Rows from block 6, named by matrix and row number. Rows with one number belong to one channel. Each number is 500 + 40 x the weight over its row's rms, rounded and kept within 0 to 999. All counts start at 0. Numbers have three digits each. After the name is the row's rms in percent of the matrix's.
# convs1: first pointwise conv (model.blocks.6.convs.1.weight, 288x288x1), inputs 96-191
# convs3: second pointwise conv (model.blocks.6.convs.3.weight, 288x288x1, transposed), outputs 96-191
convs1.44 099:590473500546544483514466520467512515522510457612468482509557523526502465462475475461448532566546447517532522508529475524466546442468543473532511517460541513446502574501510426522467530473480585574514473485454474512482533515476534577520474521521492582549461604525532519526440541531477488522
convs3.44 101:498478445555499490505473463454504484516442520502464570516469467440533492545470527531562498568497537492524489479497513418478469593537499548570547476526582543531475565516491529513494500510517508435494540488459447517448502472464435470481465502472511477511446544526485537507526502456515543461
convs1.45 102:495534490454503546578489561549496581519531535490553508498531485450487541522526458522426446557554510480490545556464491603535427436520522496541439478481452453542539500486435528575533459479494466506530569477492502544502560452529444585469563473491457545490495402515541610487518499567521484518
convs3.45 091:528449461436489399536499500578494532419510496512438504487527491588515485527447476543526534404493477474546412448548528519540445493478547458554496505491456521548477533507451512490560416505550456524556521493527543473519496482469523472522445481521502494499559468475436503483504413466467551488
convs1.48 105:494494450488562471505513558582533480496496547553480432503488548418475493482523423526525479504536498530458443582497553549499496515466569493406543518469468525485509549486544521583509509554488459451511522464471460443535538514467557497519565469466439441471525529548490514469479495579464467446
convs3.48 103:510536502508539504513513493510514461485489661514533508423486498529498552477554433507556500547464465496517436510477552486504501471474437490444522526466532566501505410545473503539489527534453543488514518450480511508493498498473492464455524467529517477474491496502509512541416518516426530480
convs1.49 103:505457514457509463499507506535478483481401426477559488507516477563483573437517476482472537447582547551501435465506414467474427469486453449530445571452466572508513443463459492566455533559571449468526506492542547500509469577509526501577535468505501461490487535499502490619502495416435530482
convs3.49 102:505524505483538522457465482421528592457438495503545483576518460456508530500584507543483551515421471524562518534536589512471520513458539541521538521480511502524546513472530498512466482495503534499511466445454452510438579564606494436520518511525465489453519455502530543476452493484470439472
convs1.51 099:546457559497465460578471506500448421526456437430502508440487469544483500447514547513503510561475614625482524501503521529554498513489505470471527572471493449469555443514465470466446476486521512555580536481478557500492454516495564493558549530488534507478466495487456465498471444566503530515
convs3.51 093:536518513504496562509484491530603399404454487451489470472480505423469457496494528543440516464493540471512518503482566568476558503531484525422543567483578531555547506446506485496496551534535504568473499485533510456396536507491500453564536530507535499454520519470540476478449470513444442577
convs1.52 097:516426536495455490547531613536519522382533472513476483460471509410480494476564468420440551473533601529493582521511501488479548557557538521476472496469452525538514469505514511511483546536509604495518503503488496519501503444465461478458428525534503471441561535479508560472472549445549592557
convs3.52 097:536481480575466446557510503480402475472461486503547562429568528528496495505485500575513476502517465550525465547469545478484491577444458494461551475501471564436467506465464521441562426488454532474440508519562500460455458553527491497591445501494558506479516549496461521465524466469508499482
convs1.53 099:536492547426519492493522491542593549487487509549483442528474487464519481518520513489518486543480549541525510521469560467526513531542526514449457492481478459486442540496429491544535494570591515487479454509510521482450546402532549530576518486462539501466505513510546560568575603465465447497
convs3.53 099:530508502505528432505514487475455453403530522467523511519544508520464473462473546466462488467567516522491445468423486520549480526485514493553529481583513558508426526575490505549516507475471459571461569520462448496443530496498480560474504459544594491482506543478470527536505478501476482541
convs1.56 107:479465516468590494479482492469484444547510461459470439423556466390528517511541485448559448453485555472479468497482430482523591546554505541445536549540546524473481505526457489505503506497486485449506556453487543466500448555535503526456500556429485502492537491516555470523478505461479440519
convs3.56 099:499489460445493468452483535434517541527486490453510554515518575501529597520568429567557449498459500551473507491461460573490465459494429514465572462494551558507493454512453517498455486543554500491484483477475502464500494512499512584438479560466465507457554506493541532517461484517576419479
convs1.58 106:444545491534526509484478523501501539511499419481512528439487523460495528483570496542465548456462564591516547490567557494520549544520480522458518534504538465495493482578515474520607439513531517467545544444480548474481448505461486474529539497510445471516433499442501409575502451491484544549
convs3.58 105:494475519506460588517504520497491580548483521478386439501492544573516406526505468511446556505486462482569576508496463465491468509515492486495477476459476577531503552569590408457518495445554508494490570558503478490457561487475512575532540516483507563530535485480476469462477493542526576509
convs1.60 093:572455462571468511506461476488523473466491475534480489540534507461577491575527549516503446590501401479479492436526467499490466442519534446556522491459466556452531496476570518515541484524525526482570490494460488503495581444471467495477450478575493580506459533530523481424415528470558492510
convs3.60 104:447516514426482502520478550508549516446481540537503474496501426499501463518507498569428505512495621493487520510481493528507497461543464517472514512527474505469441500521458456510519517566507424459476539534497518411517454445512583493538447466490539498471535479502509560570497528534516496483
convs1.61 097:527497548443527512498501504492417538541561500503551492501474508502473443467539546471479478461494469524530517506492483516476532480506507477515477476578470608500485528510488588416471555468548524481459488486506536450491441459485442494569458513496570454538468409468475453398541483459488507518
convs3.61 095:492450430500433448480484445497591553504484450382531557515495513417457426464462508412523511573433527416528546490520585469487493511502498501467473519462492481518554537570530488477429441543497462521629540504569517543534570440491464467495493481543576470438529577482442531507505591485516547496
convs1.62 100:433545549545536533468490524476454428495561510461524501432421510535547506529493534459494432540358506498561470523578483453584506511501457489523530527482506488523512545504423499461514542454524512499460524478492456556533524515465472509531497522487454552529519529536525455406474485407538531589
convs3.62 104:542541505515510499526457489538488544517541452525508504579476473589507460510508456465548520453517532497555568503455456451495517474520434457547478552525460553469449462467481515490493579436466536480517466443517469518488525554460447512450477437475486472523484563506580429464450494530514507422
convs1.63 104:497444576505494462540502541526522553458489483526581503518449519473473555525469542465542463531458521533450444542470501473532544491548470523534562552444505431549459510561504527522454531432450458454470463523495470512455522438462515540509461464520533481553524483471484517463539482464444516487
convs3.63 106:538488383527474486495552487471553543511513472462520472498500524482464508494488500470519477477445441500481484497581410429534493521415580519499515505454545537508556495496560565468546498470501596507525517408554475504457546517466480530480535460546469452532469603493427504495469455490502531408
convs1.64 101:419473589465464448502520452521515442416490524557507521485528489509482532481503473539486486535570586480548493501536517518526506506523500509480526466526531511501493450460524453525417521474481441465469561536493496494511502504443542511523444515525550612484512536498532516600557484451494483438
convs3.64 098:438522488530480506543489518601528542484477525510565569501447582443454536555484528519506514450435529520518520548468452496533464430504487514480463501442606430468542526435523541483490490444480451449495481586433521457509565438566451512407543541527484491470538452408547428484531504464536502525
convs1.66 097:478506535521477521509479527509448441487492560487340483475536487469504522515497552515541455496479531446490497480449483570556470450415498580512555467527463422501555512596505567483575477464529526537517510495575555491503534460469530535473401547532526473544555459532494494487530446415497491538
convs3.66 095:504535450521467530511479407515540576540443546514593457463441510504506516458486485549463466457510479475447474451447518480494499477505463534534508552491572531480512477534471468446425457510448497561462529472573525539551484445459494498512549528508538486562522537515429508489402523447506503483
convs1.68 107:494486550568478493539546514511541503496504446533514518527493542464466538521485453520530408498479559478445477499482564508449463563535498507452533556602500529490427502456535446527476435468477440423462467461393501497510568481457563521474494561533476575518487455453482474573578540525420485542
convs3.68 094:510486552619527520470560488459495530519446471535473526543521461480473465505528429472605600507466499483456561446548455505458463596506490501488519501523570500533526519440493501507480520466500456495540478525528466433457538489608537498448524477541381413515523520498528528504530511513496478500
convs1.71 100:460488481532532511499485491460503557483609508518544522501553408538480482444528460454469509505500539525468491460425451481542457472550530451468515509505527473509482510448471478417494523522420515515546457529527549502513535467483528495519421499484536481537436531477484548467505527473423507543
convs3.71 103:470494500457508519503538507496496525496472508525448534465495527478500513491488492448503461445524475481544493526444510459446487540437441517426471477505553447484514440507538471496424451498494592537564476502510511516508538458476544526413438497493522491534508559484393540500493470385508520515
convs1.73 096:494499519492462500464482489482538451532520460480511525486473445563490568484460443447441462489554425504543610476528483551497468532617488530548526530471444490493532555477485485491474541522492439459522473509545507495522444534514529552424552470532465507529569485488499539476440480498493504591
convs3.73 106:495489451461456493518499490467518496533567520552611548522462453433520461481472497555491474462457517505501497548502459427545521514496457458456513517558466557507518422469547494471495549529453449550507571490503516560501501522489543466459544483522495538511526516434487485530517469600486476451
convs1.75 096:499485529442511570538504433519566486488520554526496448454434508457507495519537526463470477503520476509472556496465464523540556444519567510559465517460528445523454476438499470531563521523487493498508533569477536489476434544471487501463473532404454468509449432541511452374450545467507453502
convs3.75 099:482527558521494496495535503453526553426501456453472445453453521517529533478523511547406490454478557532484486515506497463451503434540574470534452505511552443519504518563481481545503528537541553482568524514536574486491457567496472508580506485573524490484526476578480534484534444454522466546
convs1.77 100:510487538457540502442501488540502499563500524467510525552486523445566517522584562499497508453536534586507500485472515478469553490453428481488461519470477470522471536567429505449510533420453513457473621457456489529537508498521459540506529495532540499469529512544512493473634524546409503447
convs3.77 103:552514478457524508585484509512488487520491464457466509548422496453468544487429463437426466514437508496515441502502448548517565489531455480510487540474425472527540524508465459494459521512447454520566517529532425545426540540490526527506467514512533482508484523520464422486456522479431566473
convs1.78 100:603568502521504473512574549461439500490491504499506493540547488511495543453492559506560512496557471511477517488541554502574508430478458512540429472440536531485497553533545507508460546477429550541407513512557516459445510519524472525462534509455469484491491525489535500576462463519492522515
convs3.78 100:499565545446548511570450490524466421473472500452436476553486460566519496506427457489448519521500451495508561504535494503528529552520470513512539559528536462450540502508484464556460528538530382548526447458540488602427526467533522537498557549548547519496499513493519511518498553493534532539
convs1.82 099:431479455570556496550525513519412534479548480495473486572442452515501525501569429500480456429510541458484400472498489488451494418512476546525550473493450541430489501484490442466542604457536462450486406556494446542544540515540513443478561453481520457558484511540485529562459511506475468460
convs3.82 098:456500487576553464503554531504487470479532477544551503487513451494518509645555448536495475528495439500461424493542530458470500460464530506456429457496536561549491506495507505490514526388473403480474532475499504486485472452537528554483430477480530545543526595411482519489462495481458560433
convs1.83 097:513433526564519564457482537476530513552405484515501526524456410467481491490523495466570473525513530469499362522541471505490493483544532506568545506506506485523531476505470502417506443498466527478484523512537458498517539550599563536534458512416461501550433454494505535574550483490491519508
convs3.83 094:363504482543501440490484494498509492472456475479453482518450583448516474619554556476535478493499461399536509485506413500553574475478482517488446497482516486436541512454465442534535495533549514501403485507485505510535524568446507448542464569434541501574449497504518415549499573522505555518
convs1.85 100:484568452537530512446549476524489524501525406487519553570473495523518501452512501504486476503484488520497469482514472401493552467523492530567493443507472499539459497547470527490460499507491471481423572465556504462457468581533425418474447472517464578460513495467576523446535502455547455544
convs3.85 099:497481595422490561406533495544460459549518519515417497516558532572524473553536462476468520507468541463452513502508509524501543418424472526495532489552582530509556445560614537507570553490444559547587484523528462455522511481511539485508511455464509473449518532516458504441467522475530543515
convs1.86 105:491482574521538578549576522479562525481480505473601465498531509456552513475517495539515533444430516491456518487498507514478518489427557592483530546522558461484519509502490593466536515501566516497429554536438524502542462463491485421463516531512449479556507594513499503483504567461523448563
convs3.86 100:473566494536488531458508412533480516438525488478503506464499482496504486475506465479482499525484486463506438519484490467525469462466508444489539576499527513491457485511475517504505435499405487437525464483514477414487504529483499513495461449558528484506469463515505516510537519573526567477
convs1.90 098:508582575557539433444536537620546497415441522434509534506435486458475534524542575500508452509525504476471502528492566559487516488536532525517530445472477535487501503549453503539449495525505448465549495477543532545464415577442468574529390545479575476495487498589423497540542555471503495560
convs3.90 101:492594495474488466546525496565434477488576501500529493529472536519600538517462437542476456528468557529524484533529536537476417471435502408437479441496538587438440452472481462520542493498509462530512531492483522454495493477478587501405501488499501479474465453482487478534417493560477496539
convs1.92 103:519467527476469485457536539529509501598494520533534483576513567481496441515515527443490480486482521483520457472486579482470481524508475421543515503485471465533498466481465468516559537449467431473503469433543537524581468560458577474557539519557494452513490501459524453462518503391506543498
convs3.92 103:460511568529462491514460525461475465524542454544498456482554510524529415523468492544533493480524459548592488463514452465595519464511520564520512496550488487431437515505534502522528490486561480454504592442471491562531527535489500574512509488531497459488498555495462589439455515557467543482
convs1.93 106:419448519524520571443514468504501474474481541441492425512521477484476452508522495557533486409486472421511534499569457491521412532471446487502450539521512506500481478527509464467476537508467491496546439542543467557487504509524557437485540515522467487526527466460490491529440446466494458499
convs3.93 092:479562507419482453534607420497400458518487508443458505548484498439468454496473555519460528514445460455570517429485527521537493496497452522533545511497440427477474563496510472511503469522504466574467522541517454527474412480567495511544470470434486468511414455441505511471512430502517462463
convs1.94 094:472411512558477463493490482465523511436514561523468524485566535498581494465527530539527467578452392474482510455415438509483423473499481520546471514484467518485515531527469520478494497478516531516533525525496475441459451499468488520425451496524491482504501478556536478431566497455481455489
convs3.94 123:493533451518470533446477516485523513499503504493463525522509501509502536521482470486587437490497368512488534492539488496505514513457537468532477523516539488525548496399554539440444527438503543535491446429500476555510529553473417498459541492498466460525468549519506487430462476510473461514
convs1.95 099:522482473531436507491495478528518383454520534503530519485536546538478482565485408493426490515476575462508561557543531445494478574567556472512534524512528497569514497480554518408493529500542433538465497457531528449415450568519511482493483519493480545504478480394440497548432546439544538557
convs3.95 103:497533439477536509518455564512547434501505520514461537514459521496530562467501488477480469461553519466480524501524441505460498506575477497456548441476507562571421536513489518436612487517437551486429537514457441501549484581524490488512573472429528493561518464521531442520425521515504544589
convs1.97 102:568498487449518454494569466519468418519538530495575447525482507440532467476501524498483496536522535482472443469456588524477519491469449525547599548512448527472525493450478416527484435551541479539487525525508522524511468489495567512495495461480456474519456471535434549446548493470528425514
convs3.97 099:482583487455538506548422478495521485510542510445522460501496543518486494527450502427477447475504476540501564484536447516500577505561518541517460510501473483508474459574515467496484403505445467548529487607524536562482459412492472538551499518427511505471511501500519497498381466495465473503
convs1.98 097:480530529411501494507469479550519474500490475459540505543485524569439543478595510502448469500469666420557495501474481471513507520514480530477497553468432543426552465457505517460492499530467471552526530396602490494509494580497385483571408448526511470450517528455480545550468565485535525420
convs3.98 096:485511521541511393520517479517506535421497455456559491447513451547430492510446557489458566404504491505462564588507532494560456529576493500490497583451499585507463484463553425441530559456461491458479527542500445468599497483521545546585413435493498490523516526511510555497502515493489532507
convs1.102 097:480536536466493545516493530516531436492463495460487475552545482537480518515469545504456449505460486473503539503559501523535549512508476544470506472397499517499554488439443461565519510510449524470525552444390512421508476562469481616523514535490464474444542510547585460474462474467518534532
convs3.102 105:538481479474539603499449473539495498491513484443446469445457470552472502557571437528518485562393542466462522493569456445476450518502433412509502517508509456512485507537523503491564537507460445585446465488570483465467496407510556548492481526446515494495507526468468455527533520488518500500
convs1.104 100:462519464568476498414604481492528519470453497459539490522494517440493536479561505510501429522502514514507472466440470489476419516488404465502497500512412441428490479551546478512489433519506509469546510507567484540450497454481527548474454497445484464548455491485464475480539508438514482504
convs3.104 121:540622463530447474565569458426553499562577470465509462486449546450410529482463539486479452478477499456496485426584518420558500521473516485521516464510516519508497468458560490503524554483467552507534473461545469519431496524497460532516490446480579449501466517541516483514523419491496481460
convs1.105 093:489429501461455472430416520522503586541511578408497517539423488510544515502478516494543508489470502570526473434551441463460481489502455416509551577469522512485513446410496498421484413541584520428464512509541521544509533506530535460437507521504464488506438570543497511460526490462463558476
convs3.105 102:471505459514520501518570567470622549525491496547498519555530543520518491439495535610576526445428548433444508488511512492529474465531456519511579448467526461506557466492440494476471523577454530409515507466507474566481531446514513513503494539570497573437454537464497481464492505582555516503
convs1.106 094:544453534533479500463533482504453532523485505464564569439519458579538536495449535383483456495611493480517509586509481471477529411470527522514507505472559466494493545483528508545538527558445482500499496564470500517523463495532506509519497431481456565527456501540564564557431561457468508502
convs3.106 099:504521554545494510512466518527462559468532540498509533487429511504500502495450506535528510548456527455514448591509423521473574571424523545594461492483456512506497465535473514504519474528549551571512459502517522521445478460496490539572510464497503479529521574517498509375482570459444491411
convs1.107 096:502447463544480507485473493503548500448519544499541545504536522473523491538452532536562507513533476585530609509453458558481534516515464443541491520559455514469448504527491455497515504529559490462531515491478514472508529544523482508453515573540534426543481506504448522468532560478521512517
convs3.107 090:479487540530467484551556520503459516504490509499501555515472532613555493570526476473499573490540466500478499459543583463505499488519445529572445482479490496515436496557502545479443474482484457523544575458481475561543541506528577461504465550478447515401570488486492524508493477551499519511
convs1.108 097:524450474541506418513538446501535466443508498450451423455507495496478538486458458488500537539499506518532449476517468455528511473461549441504519469554485513443473457460590539535459498587465462517534548559527447531473478456536562459556458453418549494531512483530527542498475393539598439496
convs3.108 104:448556444517512452568423560485519421473435580503459528484457520500533518456514460487417443475490472463437432484534465447473502504464541508525568509454560510603578499526456539558491481500525539581498538524421538456481438470488496440501529492473503484493510444518450500458529607445554520584
convs1.109 102:577531470519593541463554556562515515487547576517521472508466505459499432506489453473525539533539530530471425467483574458492468590443510524439510503469439475538498557490543536482505517467542455553546469442443540535459535588559432516453471502521494520490455574454501553438417526553516426481
convs3.109 097:519521509558538594480485482515529564467521485458554513572438476489536410549561521466529580549468469577512445479406490534512533547464539474519528516494546452352538469478553485451526436466438566451479534482532469479484500493533471508564533449495553554580583464514546499493460531505483486486
convs1.110 098:480489443508493479465516548491488487472492494509526551506428499501474524545470551458557467467503497506460580540477610461474561434505473491531510516551550585530496469498463470483491466552503497563478518430447404532592494495506470459541465449575512542470524482483505573492494519482552468491
convs3.110 100:587525550637469461577494471513485496493551487494428475482489471483504571500558426522513471519540513517522479433476430483546486536503507524510468517477534479531452541529474579508522507503475464522504471517497502484576478512463517521529526477462526513397535520528553469590517386524482474500
convs1.111 097:479515445516513455491521483492499555533539467472397506496509472463474491470453479505467511555460636434561531544489501479510530527460482534505484469569435474462455470478536435508478459563520521585478504540478434525572560444473589483576572526503510515525513492453503500544469490513438512550
convs3.111 101:461489467403485500524459483489479440481473506644469453483490455511522570533501441498543469495549530469493500558559471465533556431520575499513531420490484493488474443473525482492462544537565536507450497434507591498489458528514492499498522553461489500469518494458483523473527509465487463537
convs1.113 103:570518466438470504528486524519500463528603488619525537473477479432478558399542513476547569569435518480498450461521482473518492457477501515476487508513547490521552514480488480495438447553455494502510473428506499583418538523555517495467530494479512462467443496456503523525570475472445519486
convs3.113 094:573481554502505515462509544429515495502482424494526513478496491387578538533525484531557491444466483483464456435489517528457585503502542496445426601536493531486487511505474501467515517514515564518514529548519514567450507408492536491485522491456505536488428508516492478466541477483462480535
convs1.115 107:494489552515562594522512504532495506455471444570558495528565446577515529510479495488459551521462463486537478531448486466447517573540442533436429452529629537533496552563560461529536519564553579545504542550484437440556454459468475437463494476492505500536514446483442513499518525448505561522
convs3.115 104:467494495551479544461562461526520474565540511493534559575461518555509510550572471485490460581517569499571503457478497568548481486505496472439503539550497527482433467459526427496550514500479540503562542534530458530545429601469543530562528542525550529473505544479514542426487578506443530497
convs1.116 100:509456457574462512573472541454561517499524530511524474488500475456523496515504542469538478522477552524358442500510524460452476466517466461465476475515466558558534434492512582444506515428499533489541472605522572477464582545546473539510535400513512454522433497560501501580497494486584467462
convs3.116 101:537499539415525499489505498495546502420565495493496468546529520491576478540440513520466535563494449489484537464470508501465529522597510495443454454488519594510502491564510453521489500520505537528437482534494499498433425472566508459493508412493434455575487498535559523508533516506484541458
convs1.117 102:537512410458497510469523482518516523546502596588379511497503519489494513455492519522497530448496466427474563511502488532446455446481461516512538436471486573472490450523532432522520524453450505481502487572455532498548514544538495474481593429442518460515482576459553540536496478548560508491
convs3.117 097:481555471450438453437466493462502503543480441469510487484503514534511536543544440532571465489476501464536502503463487602475588474515471554541508441528569471521546592567494461460502511494486467487551441487394534503499475471490505527553454472576522475476486466424542492506495475516475530498
convs1.118 098:498526472464433540492562536445554551420490509512538464545495440522472477446495430522534463481453581463475517450434493438488503483507509526550491467465423523595462484478494462546529457517476490469542627517469525564505504560478473471534494528497502401485507565540457489498514479474452541529
convs3.118 102:493455527415544444484527556527512606518547524589513457555503509525384489534585514547497510516515528482505522510496450525480463475502493492543492481584440545393473513626497451533483541548482536554494529492507504524492548521535467443473476508509579559492462508569502471516583523515517482492
convs1.120 094:489520518503479543465538531522536633445467510473483461475502506505505536491543572487436531492511513525512482469475482453577520558470574454457471520560436422521483505402517435519560446525472510502542554506485467521470539474471503576525471467529457418485465535470550457584578485447494525545
convs3.120 094:545571528440561480459514466507492478502452507553551476495523529448399532535480556470521503536472586456442533478512530515480508506540504510522523501435523550544471548510527475474462527493527483514551566479507561486449455523489448477534576513465536530505499516532494450490468391545453502547
convs1.121 108:474562506501486425531456462492364493488507567507549522545506453482507469503420457526439455492523518526502518537510493474444473549432497529424485514491460527587441460450569530481515517483472567480473508430440504530496474439486473491501490541419498488469534517499468498514472532497459533425
convs3.121 095:499560450466528533425507433562503498500415563517529470528538515509423531509544489506492547519503537499471519454481511524451525525424466494461515510504467561441514464469455507485508548449466501480484495561509438530492498563494479464479452458474468473527519499499474521582468501447465500450
convs1.123 098:466429479502497539481527457485519541434493520504549533519464465495497497448548525497502524469464503482519515512498589512480505526560418506463619523458488570475502469473498597538481469486517477535474491515506511470454570509528526606470447513506518477468522501612538545579501537383442470460
convs3.123 100:474480543446523527476523501539520483526536460473442519524482512490468470477519540518492487551595554406560496438484533465541492519486587489471540517493474531572458507389570482486530500514536477537570519481493466497444444495509458512453545454430511461496512505488525559430486571453495465545
convs1.124 100:479435576485504477494474535517525537470567539451478513467520556407465485549490499524535515559483468527530422544542554449513459421459532477566467535526460484507550447454524457500540452509483395507539527515484559526455486543485459439501482493555506457396460505475551489440416511445505542507
convs3.124 101:495552537530544553557499478549438484472443535529485509520547428515524466494533481475475533482514531493491498538372490443442513486556524507480557436484458524517414481540519491530545470547481378445475527565458601476492465464463581529486408520530508503531544451497481544549492524553512551513
convs1.125 100:517552455519536480439548490478455511440470453559417511422592495570526475472479445479468431528478530474499511502547558492513517487485503476526523538524482541474455520539480483469539522461581527506490496460482503571530543462468557502487578412468539475498495558458436531554522544481483452541
convs3.125 093:487516555572506473499504406526522523567494479611502483552525548493529495530593468554547536440524471462527563479460507498576464528592531497570527556461525506513510527476496507542404589482438519521491549439504475517467577457440511520501491580552450558493547435488467481482507479475511544473
convs1.127 101:513499507483469480492516496484481515476514503509548554504481521467432549480588484563542464533442485550488464494511578505516521477550496524477576486509497479493498465565486515460490516525511455491478478559479464503511482500497507483498504514525537473483450479525487593424460458469506499487
convs3.127 102:490449438465543533464509467436505504531450498484467489479520511477431506534501508479484499426507467514495509495514554470515529485532485492550483518424463470513604464449437482466460469427513516435519482475538435458556534430513477439532555477428516539523511628470573554507560523568499530482
convs1.128 101:478528455415527427521460472533437500530453538475459505423460510531525563502521478507555421420514457439497562486494483456477481461504434484538554497487533512466509473465498438582524560547482554526560515501488439539469543514472480499467513481473474480547425523500466509579576541569493495480
convs3.128 096:479482534475451531502561548515519412522530427473397470463514557463490585557455462563484608595517552481462530455462463472488500453522487439511513452500484539525513509507573433452561524479500529445540524513530527539484526483501460512507492457488489476449485542494431500403524468529508465507
convs1.129 098:549531522551454473419455470520493537485527486490591459564513509515505522376517524554534523540568456518454501506506522486510465563505469458568451500479560526512522499480540483462518519576507510454487547484596508449471505540498501471492491507518485442416445462481506533488464454423509432529
convs3.129 096:500498513541500464542462491515541556596493479479484492519424529466480432480528442397452493560420455465454449499565465478510530567505535530540468550553455513493479552442531494519476558483420533616500481555501574536492482458537503551544521430499556499494533502527471496502468463485513517510
convs1.130 101:477481503458465519462476520475529456526459474517515541493532523513488509450503484511455458469542489471512507480535500589504540524526513425473465523462479445441514503541431525538472481509550428446505544495566498426469524590459493520446497511470447413489547546477517561582456534542507478492
convs3.130 097:520421469527505479507528560437527498538508541493520543501545489502509488463545492424545515542572492486487445477474462401518504544553472477429507485490521511512504547504550505521543493484471513509463466473577503511556515495549477453531509506437520537604499601481542430482485449454541473542
convs1.131 100:442456472473466467492534496491518577534542472416514528462447521505487515537505482442432484540503548503552537506544558498512513548496548441472533548503459476521554424510504475537568471485476534527481477512547497494533557493502523527606507416478499443478498506504536556538526544479538480471
convs3.131 099:531461529500473533444460499512475485497518486421553463512461482448447480523594574459484456557457402478501544460479465541453559550508491512547493588464545542488452475492491449487517496512531582557555506501452524422518538506467516529501491479561598535537538517500524493602469426494518584504
convs1.132 104:461580451511505491466482532548498536503519549545475429488426524487493571500564486480545478540540544489431502520444523508615505574495481440557535516530473537455451524432539486496488461484505598556493572615500484499502519517482539475520549457485514550437479570510479513467465504505505498551
convs3.132 107:495435550523428465457482509480522524564391469529517521467510578484466499555482481504564550434482440486534488487573496437464469468494494537512490542582509462497521480498584505463466530529483519481461515516553529539510477507490524550504516486555463444514422528534497517550541505562490518546
convs1.133 106:516476380454472467481490451519481552470542468481506428494518504486461555523522485458493497481480588540501455482479539443521489504481574515463484507512546460496409530516535626485548518489521453513570428433468503423467552492501441462489456523465463568568464477556496484528552469461529490512
convs3.133 096:438501526521515526491492513518377491468497585542530480500549540509521451527475610522456518542513520460512509562504540510465495577573549534519427536427501524509529451492537476501445423484472534476473470490480492464495506406513459511453490527490557497504480526493481512545479502508480546492
convs1.134 095:550537521548497416577476510437466477511524486489541469590523503507508467426475507529512469495526468467452511538526479547489509567470484525466573372396436521430543468481493565491546522446436468443545577445485507462523541477549521484453493499430410504501402505536482508482442485462442485563
convs3.134 100:525508475436468501492520433559458495527507357525530554557487517512449470590497538458454549448522500491478453507557536544547447539483474498531540546561524517530431436479543530562469539511505528446558491545516448496487470523506564511557473414548546514496491504454493463503583508499519527448
convs1.135 099:509453486555455462507504531509468595450502551503495512462556506512573458579537487531511503549548462451513572509489564510478495537480437566487536522528478508444470498500463498472468508509528460559462517525529471404517527491479503489467479510515556518532487452531400483430432473429530487581
convs3.135 116:486504598457560468553522513516510460497501515494516436515501501486512474537457513494503528549509505475514498495490507511536475473565464526481582464518490488545451487555474457630484455549522471503545582535497500465457456474495630518493489477535471489459491389450452476553522497491515533529
convs1.136 096:451435525478389449514544539446459555474501574429495504526477568539570460480543514543453470556539515467496505531461511534454556470484547512511470428415386485477502500556563523485587496418526533502484427492519467599454531525477523576516468463516468489565502522483496467499518477463482539495
convs3.136 121:421431525439451496457462521529506522463496428524483524514522500529534482550483480520485539467558491557500501532484488553390561491511489564465425529488487510495478575531453521497513406504542457484438478509461562486558587517482508475515501522517530566439508480464499497481485571536524493545
convs1.137 096:408495483453538557526511447498511475459507556481459567510556549551485511475521508447546556422500509505464454457566488507500559458504454527480473484479531514512594538472481484497523429535519523429457502524503388462526434515470545499521504480505487546468491508537533511481463444512468567504
convs3.137 093:486516494457611536496568457540510481454539487552559506518519526539439522586456459383575500573490507518532484514516506502498561453539521464519464496453551445421459557507610583502487542437482523550488456519453530496426527486530544536505465520598483484475458512634449508533454461546534526524
convs1.140 102:435510527527471532480526481430511492496480510487453515491508531487504419504552482521498512480505500449520481504515405520525575535538446556483502545516501496467458587480535539413528501558528465409525441470488494507491463515519468503476476536474539495562526497536500495474495439516520534480
convs3.140 102:501549499499557540469473551501441521519482575491460455519583556482556525469514571550522492478526472528496484521492474527529465498475517460514576437543528487493495539539531491517502495466518502484542518442455480507482520449503471534483464499486461537514470489422468516484405514503495513470
convs1.141 097:459566516546571502519490559564461476585606453523505473572492511504522456435490506496502490514473533522508527484531602493494452458498520493437520501454424446508481553519519486578608570495515526489425546568567407468509523489461501478486481505479516549525525535472514447457491458523545469484
convs3.141 099:456478486460488438578479555423477573475463531478491521530490570507469467445569557476504477488515422480556501554567401516455465481466525527477496453526461513496508511477554526531447454472529522463530524529454575541527418513527491459511486510572525506523476504506474464548467463494406491465
convs1.143 094:492500578561457495525518505424532520446535543503455524482534484514544477532492490484536451512466424503496547515485500518460511464530366504503511462496511478496488500447499550482477551578494494468500495468458538430495483506425452488444433506553512538507496474506497524466499505422509516484
convs3.143 120:490469425503465484484501489559473532543484461512407528551489460527557484432472469483612501489544370493409545507485506461547491454480461486554463560532477524550532488458463539420507497519423469514465457425471482494480491485424400489430529479487531459516447531457560510453364461470469499478
convs1.144 097:458471461426445526499446504574475486521478435489435491468519522474526581453503465492446509450437485499421431488536487454465503439479505518447487492545530435517569478556475445528530519503504512439491550511530510500469484467524544487558505469472507472515502516512474450498599443521465577528
convs3.144 099:501558559510527547417479454471554512495554518549480496426423451508443399518508521479429530502550538438416507478511542573510416502483480507482453472487463438486433492498454465541463519467538485492507534532471462431527476493485547523580502540485563495497445509472604485457530494472503573509
convs1.145 092:519486519538543510448483434476565514484479502481527563411496526460378477515482516536520579518522520529556491517516544439439525494488519455521484417558468547523508524510445516528477524557583502446500632511499425526464503489497542562520460535467516487471566503491463462498548451447556453537
convs3.145 101:507424562506472467441458526494515515524516438558457508528595468584578494485500407493523579436555495586502550560466493562406552487572440474435518531464535525520456465563488498519483546488506516488482483476499536484548521516508473491498487551501501553488544503467464508491491490421504484562
convs1.147 102:535497462517570496498464507510479535481453485473551483498531487502564512561496457554496507506499496537519498458470568467533525538491509475510553554495418505500505483508546467512509486505531494547539548433524416483489534466492472590558458470510488596400496469479535493505481504421463575540
convs3.147 103:569483489428490455461479341545535552558551517474462436495480517461502498508502503478480525505484499471570518419566550457491489531469474448588519456616488425489433442486516489446499519500491524551450484452532561500474495478497490541453481521473497427501515547546557487496487531549463523479
convs1.148 113:464499501458506498528534533534567464443504482476550527517428470554479481473500489551488559554476401453504549535479497437492510577506486459522496518493572478459503526485525490452471496504486516442466499508545510509454455484422454440465504462491577555546547483473462460462473507521484472495
convs3.148 094:537526430412556519527559535474514485463498492561534489492531451449525480443499529539538511544497434516536514552505502491477434541459519524526503515531538538545579486516540446501476471487470487508471536527559479527548518511434475553460533456481517457453456486470552571514515520502494485439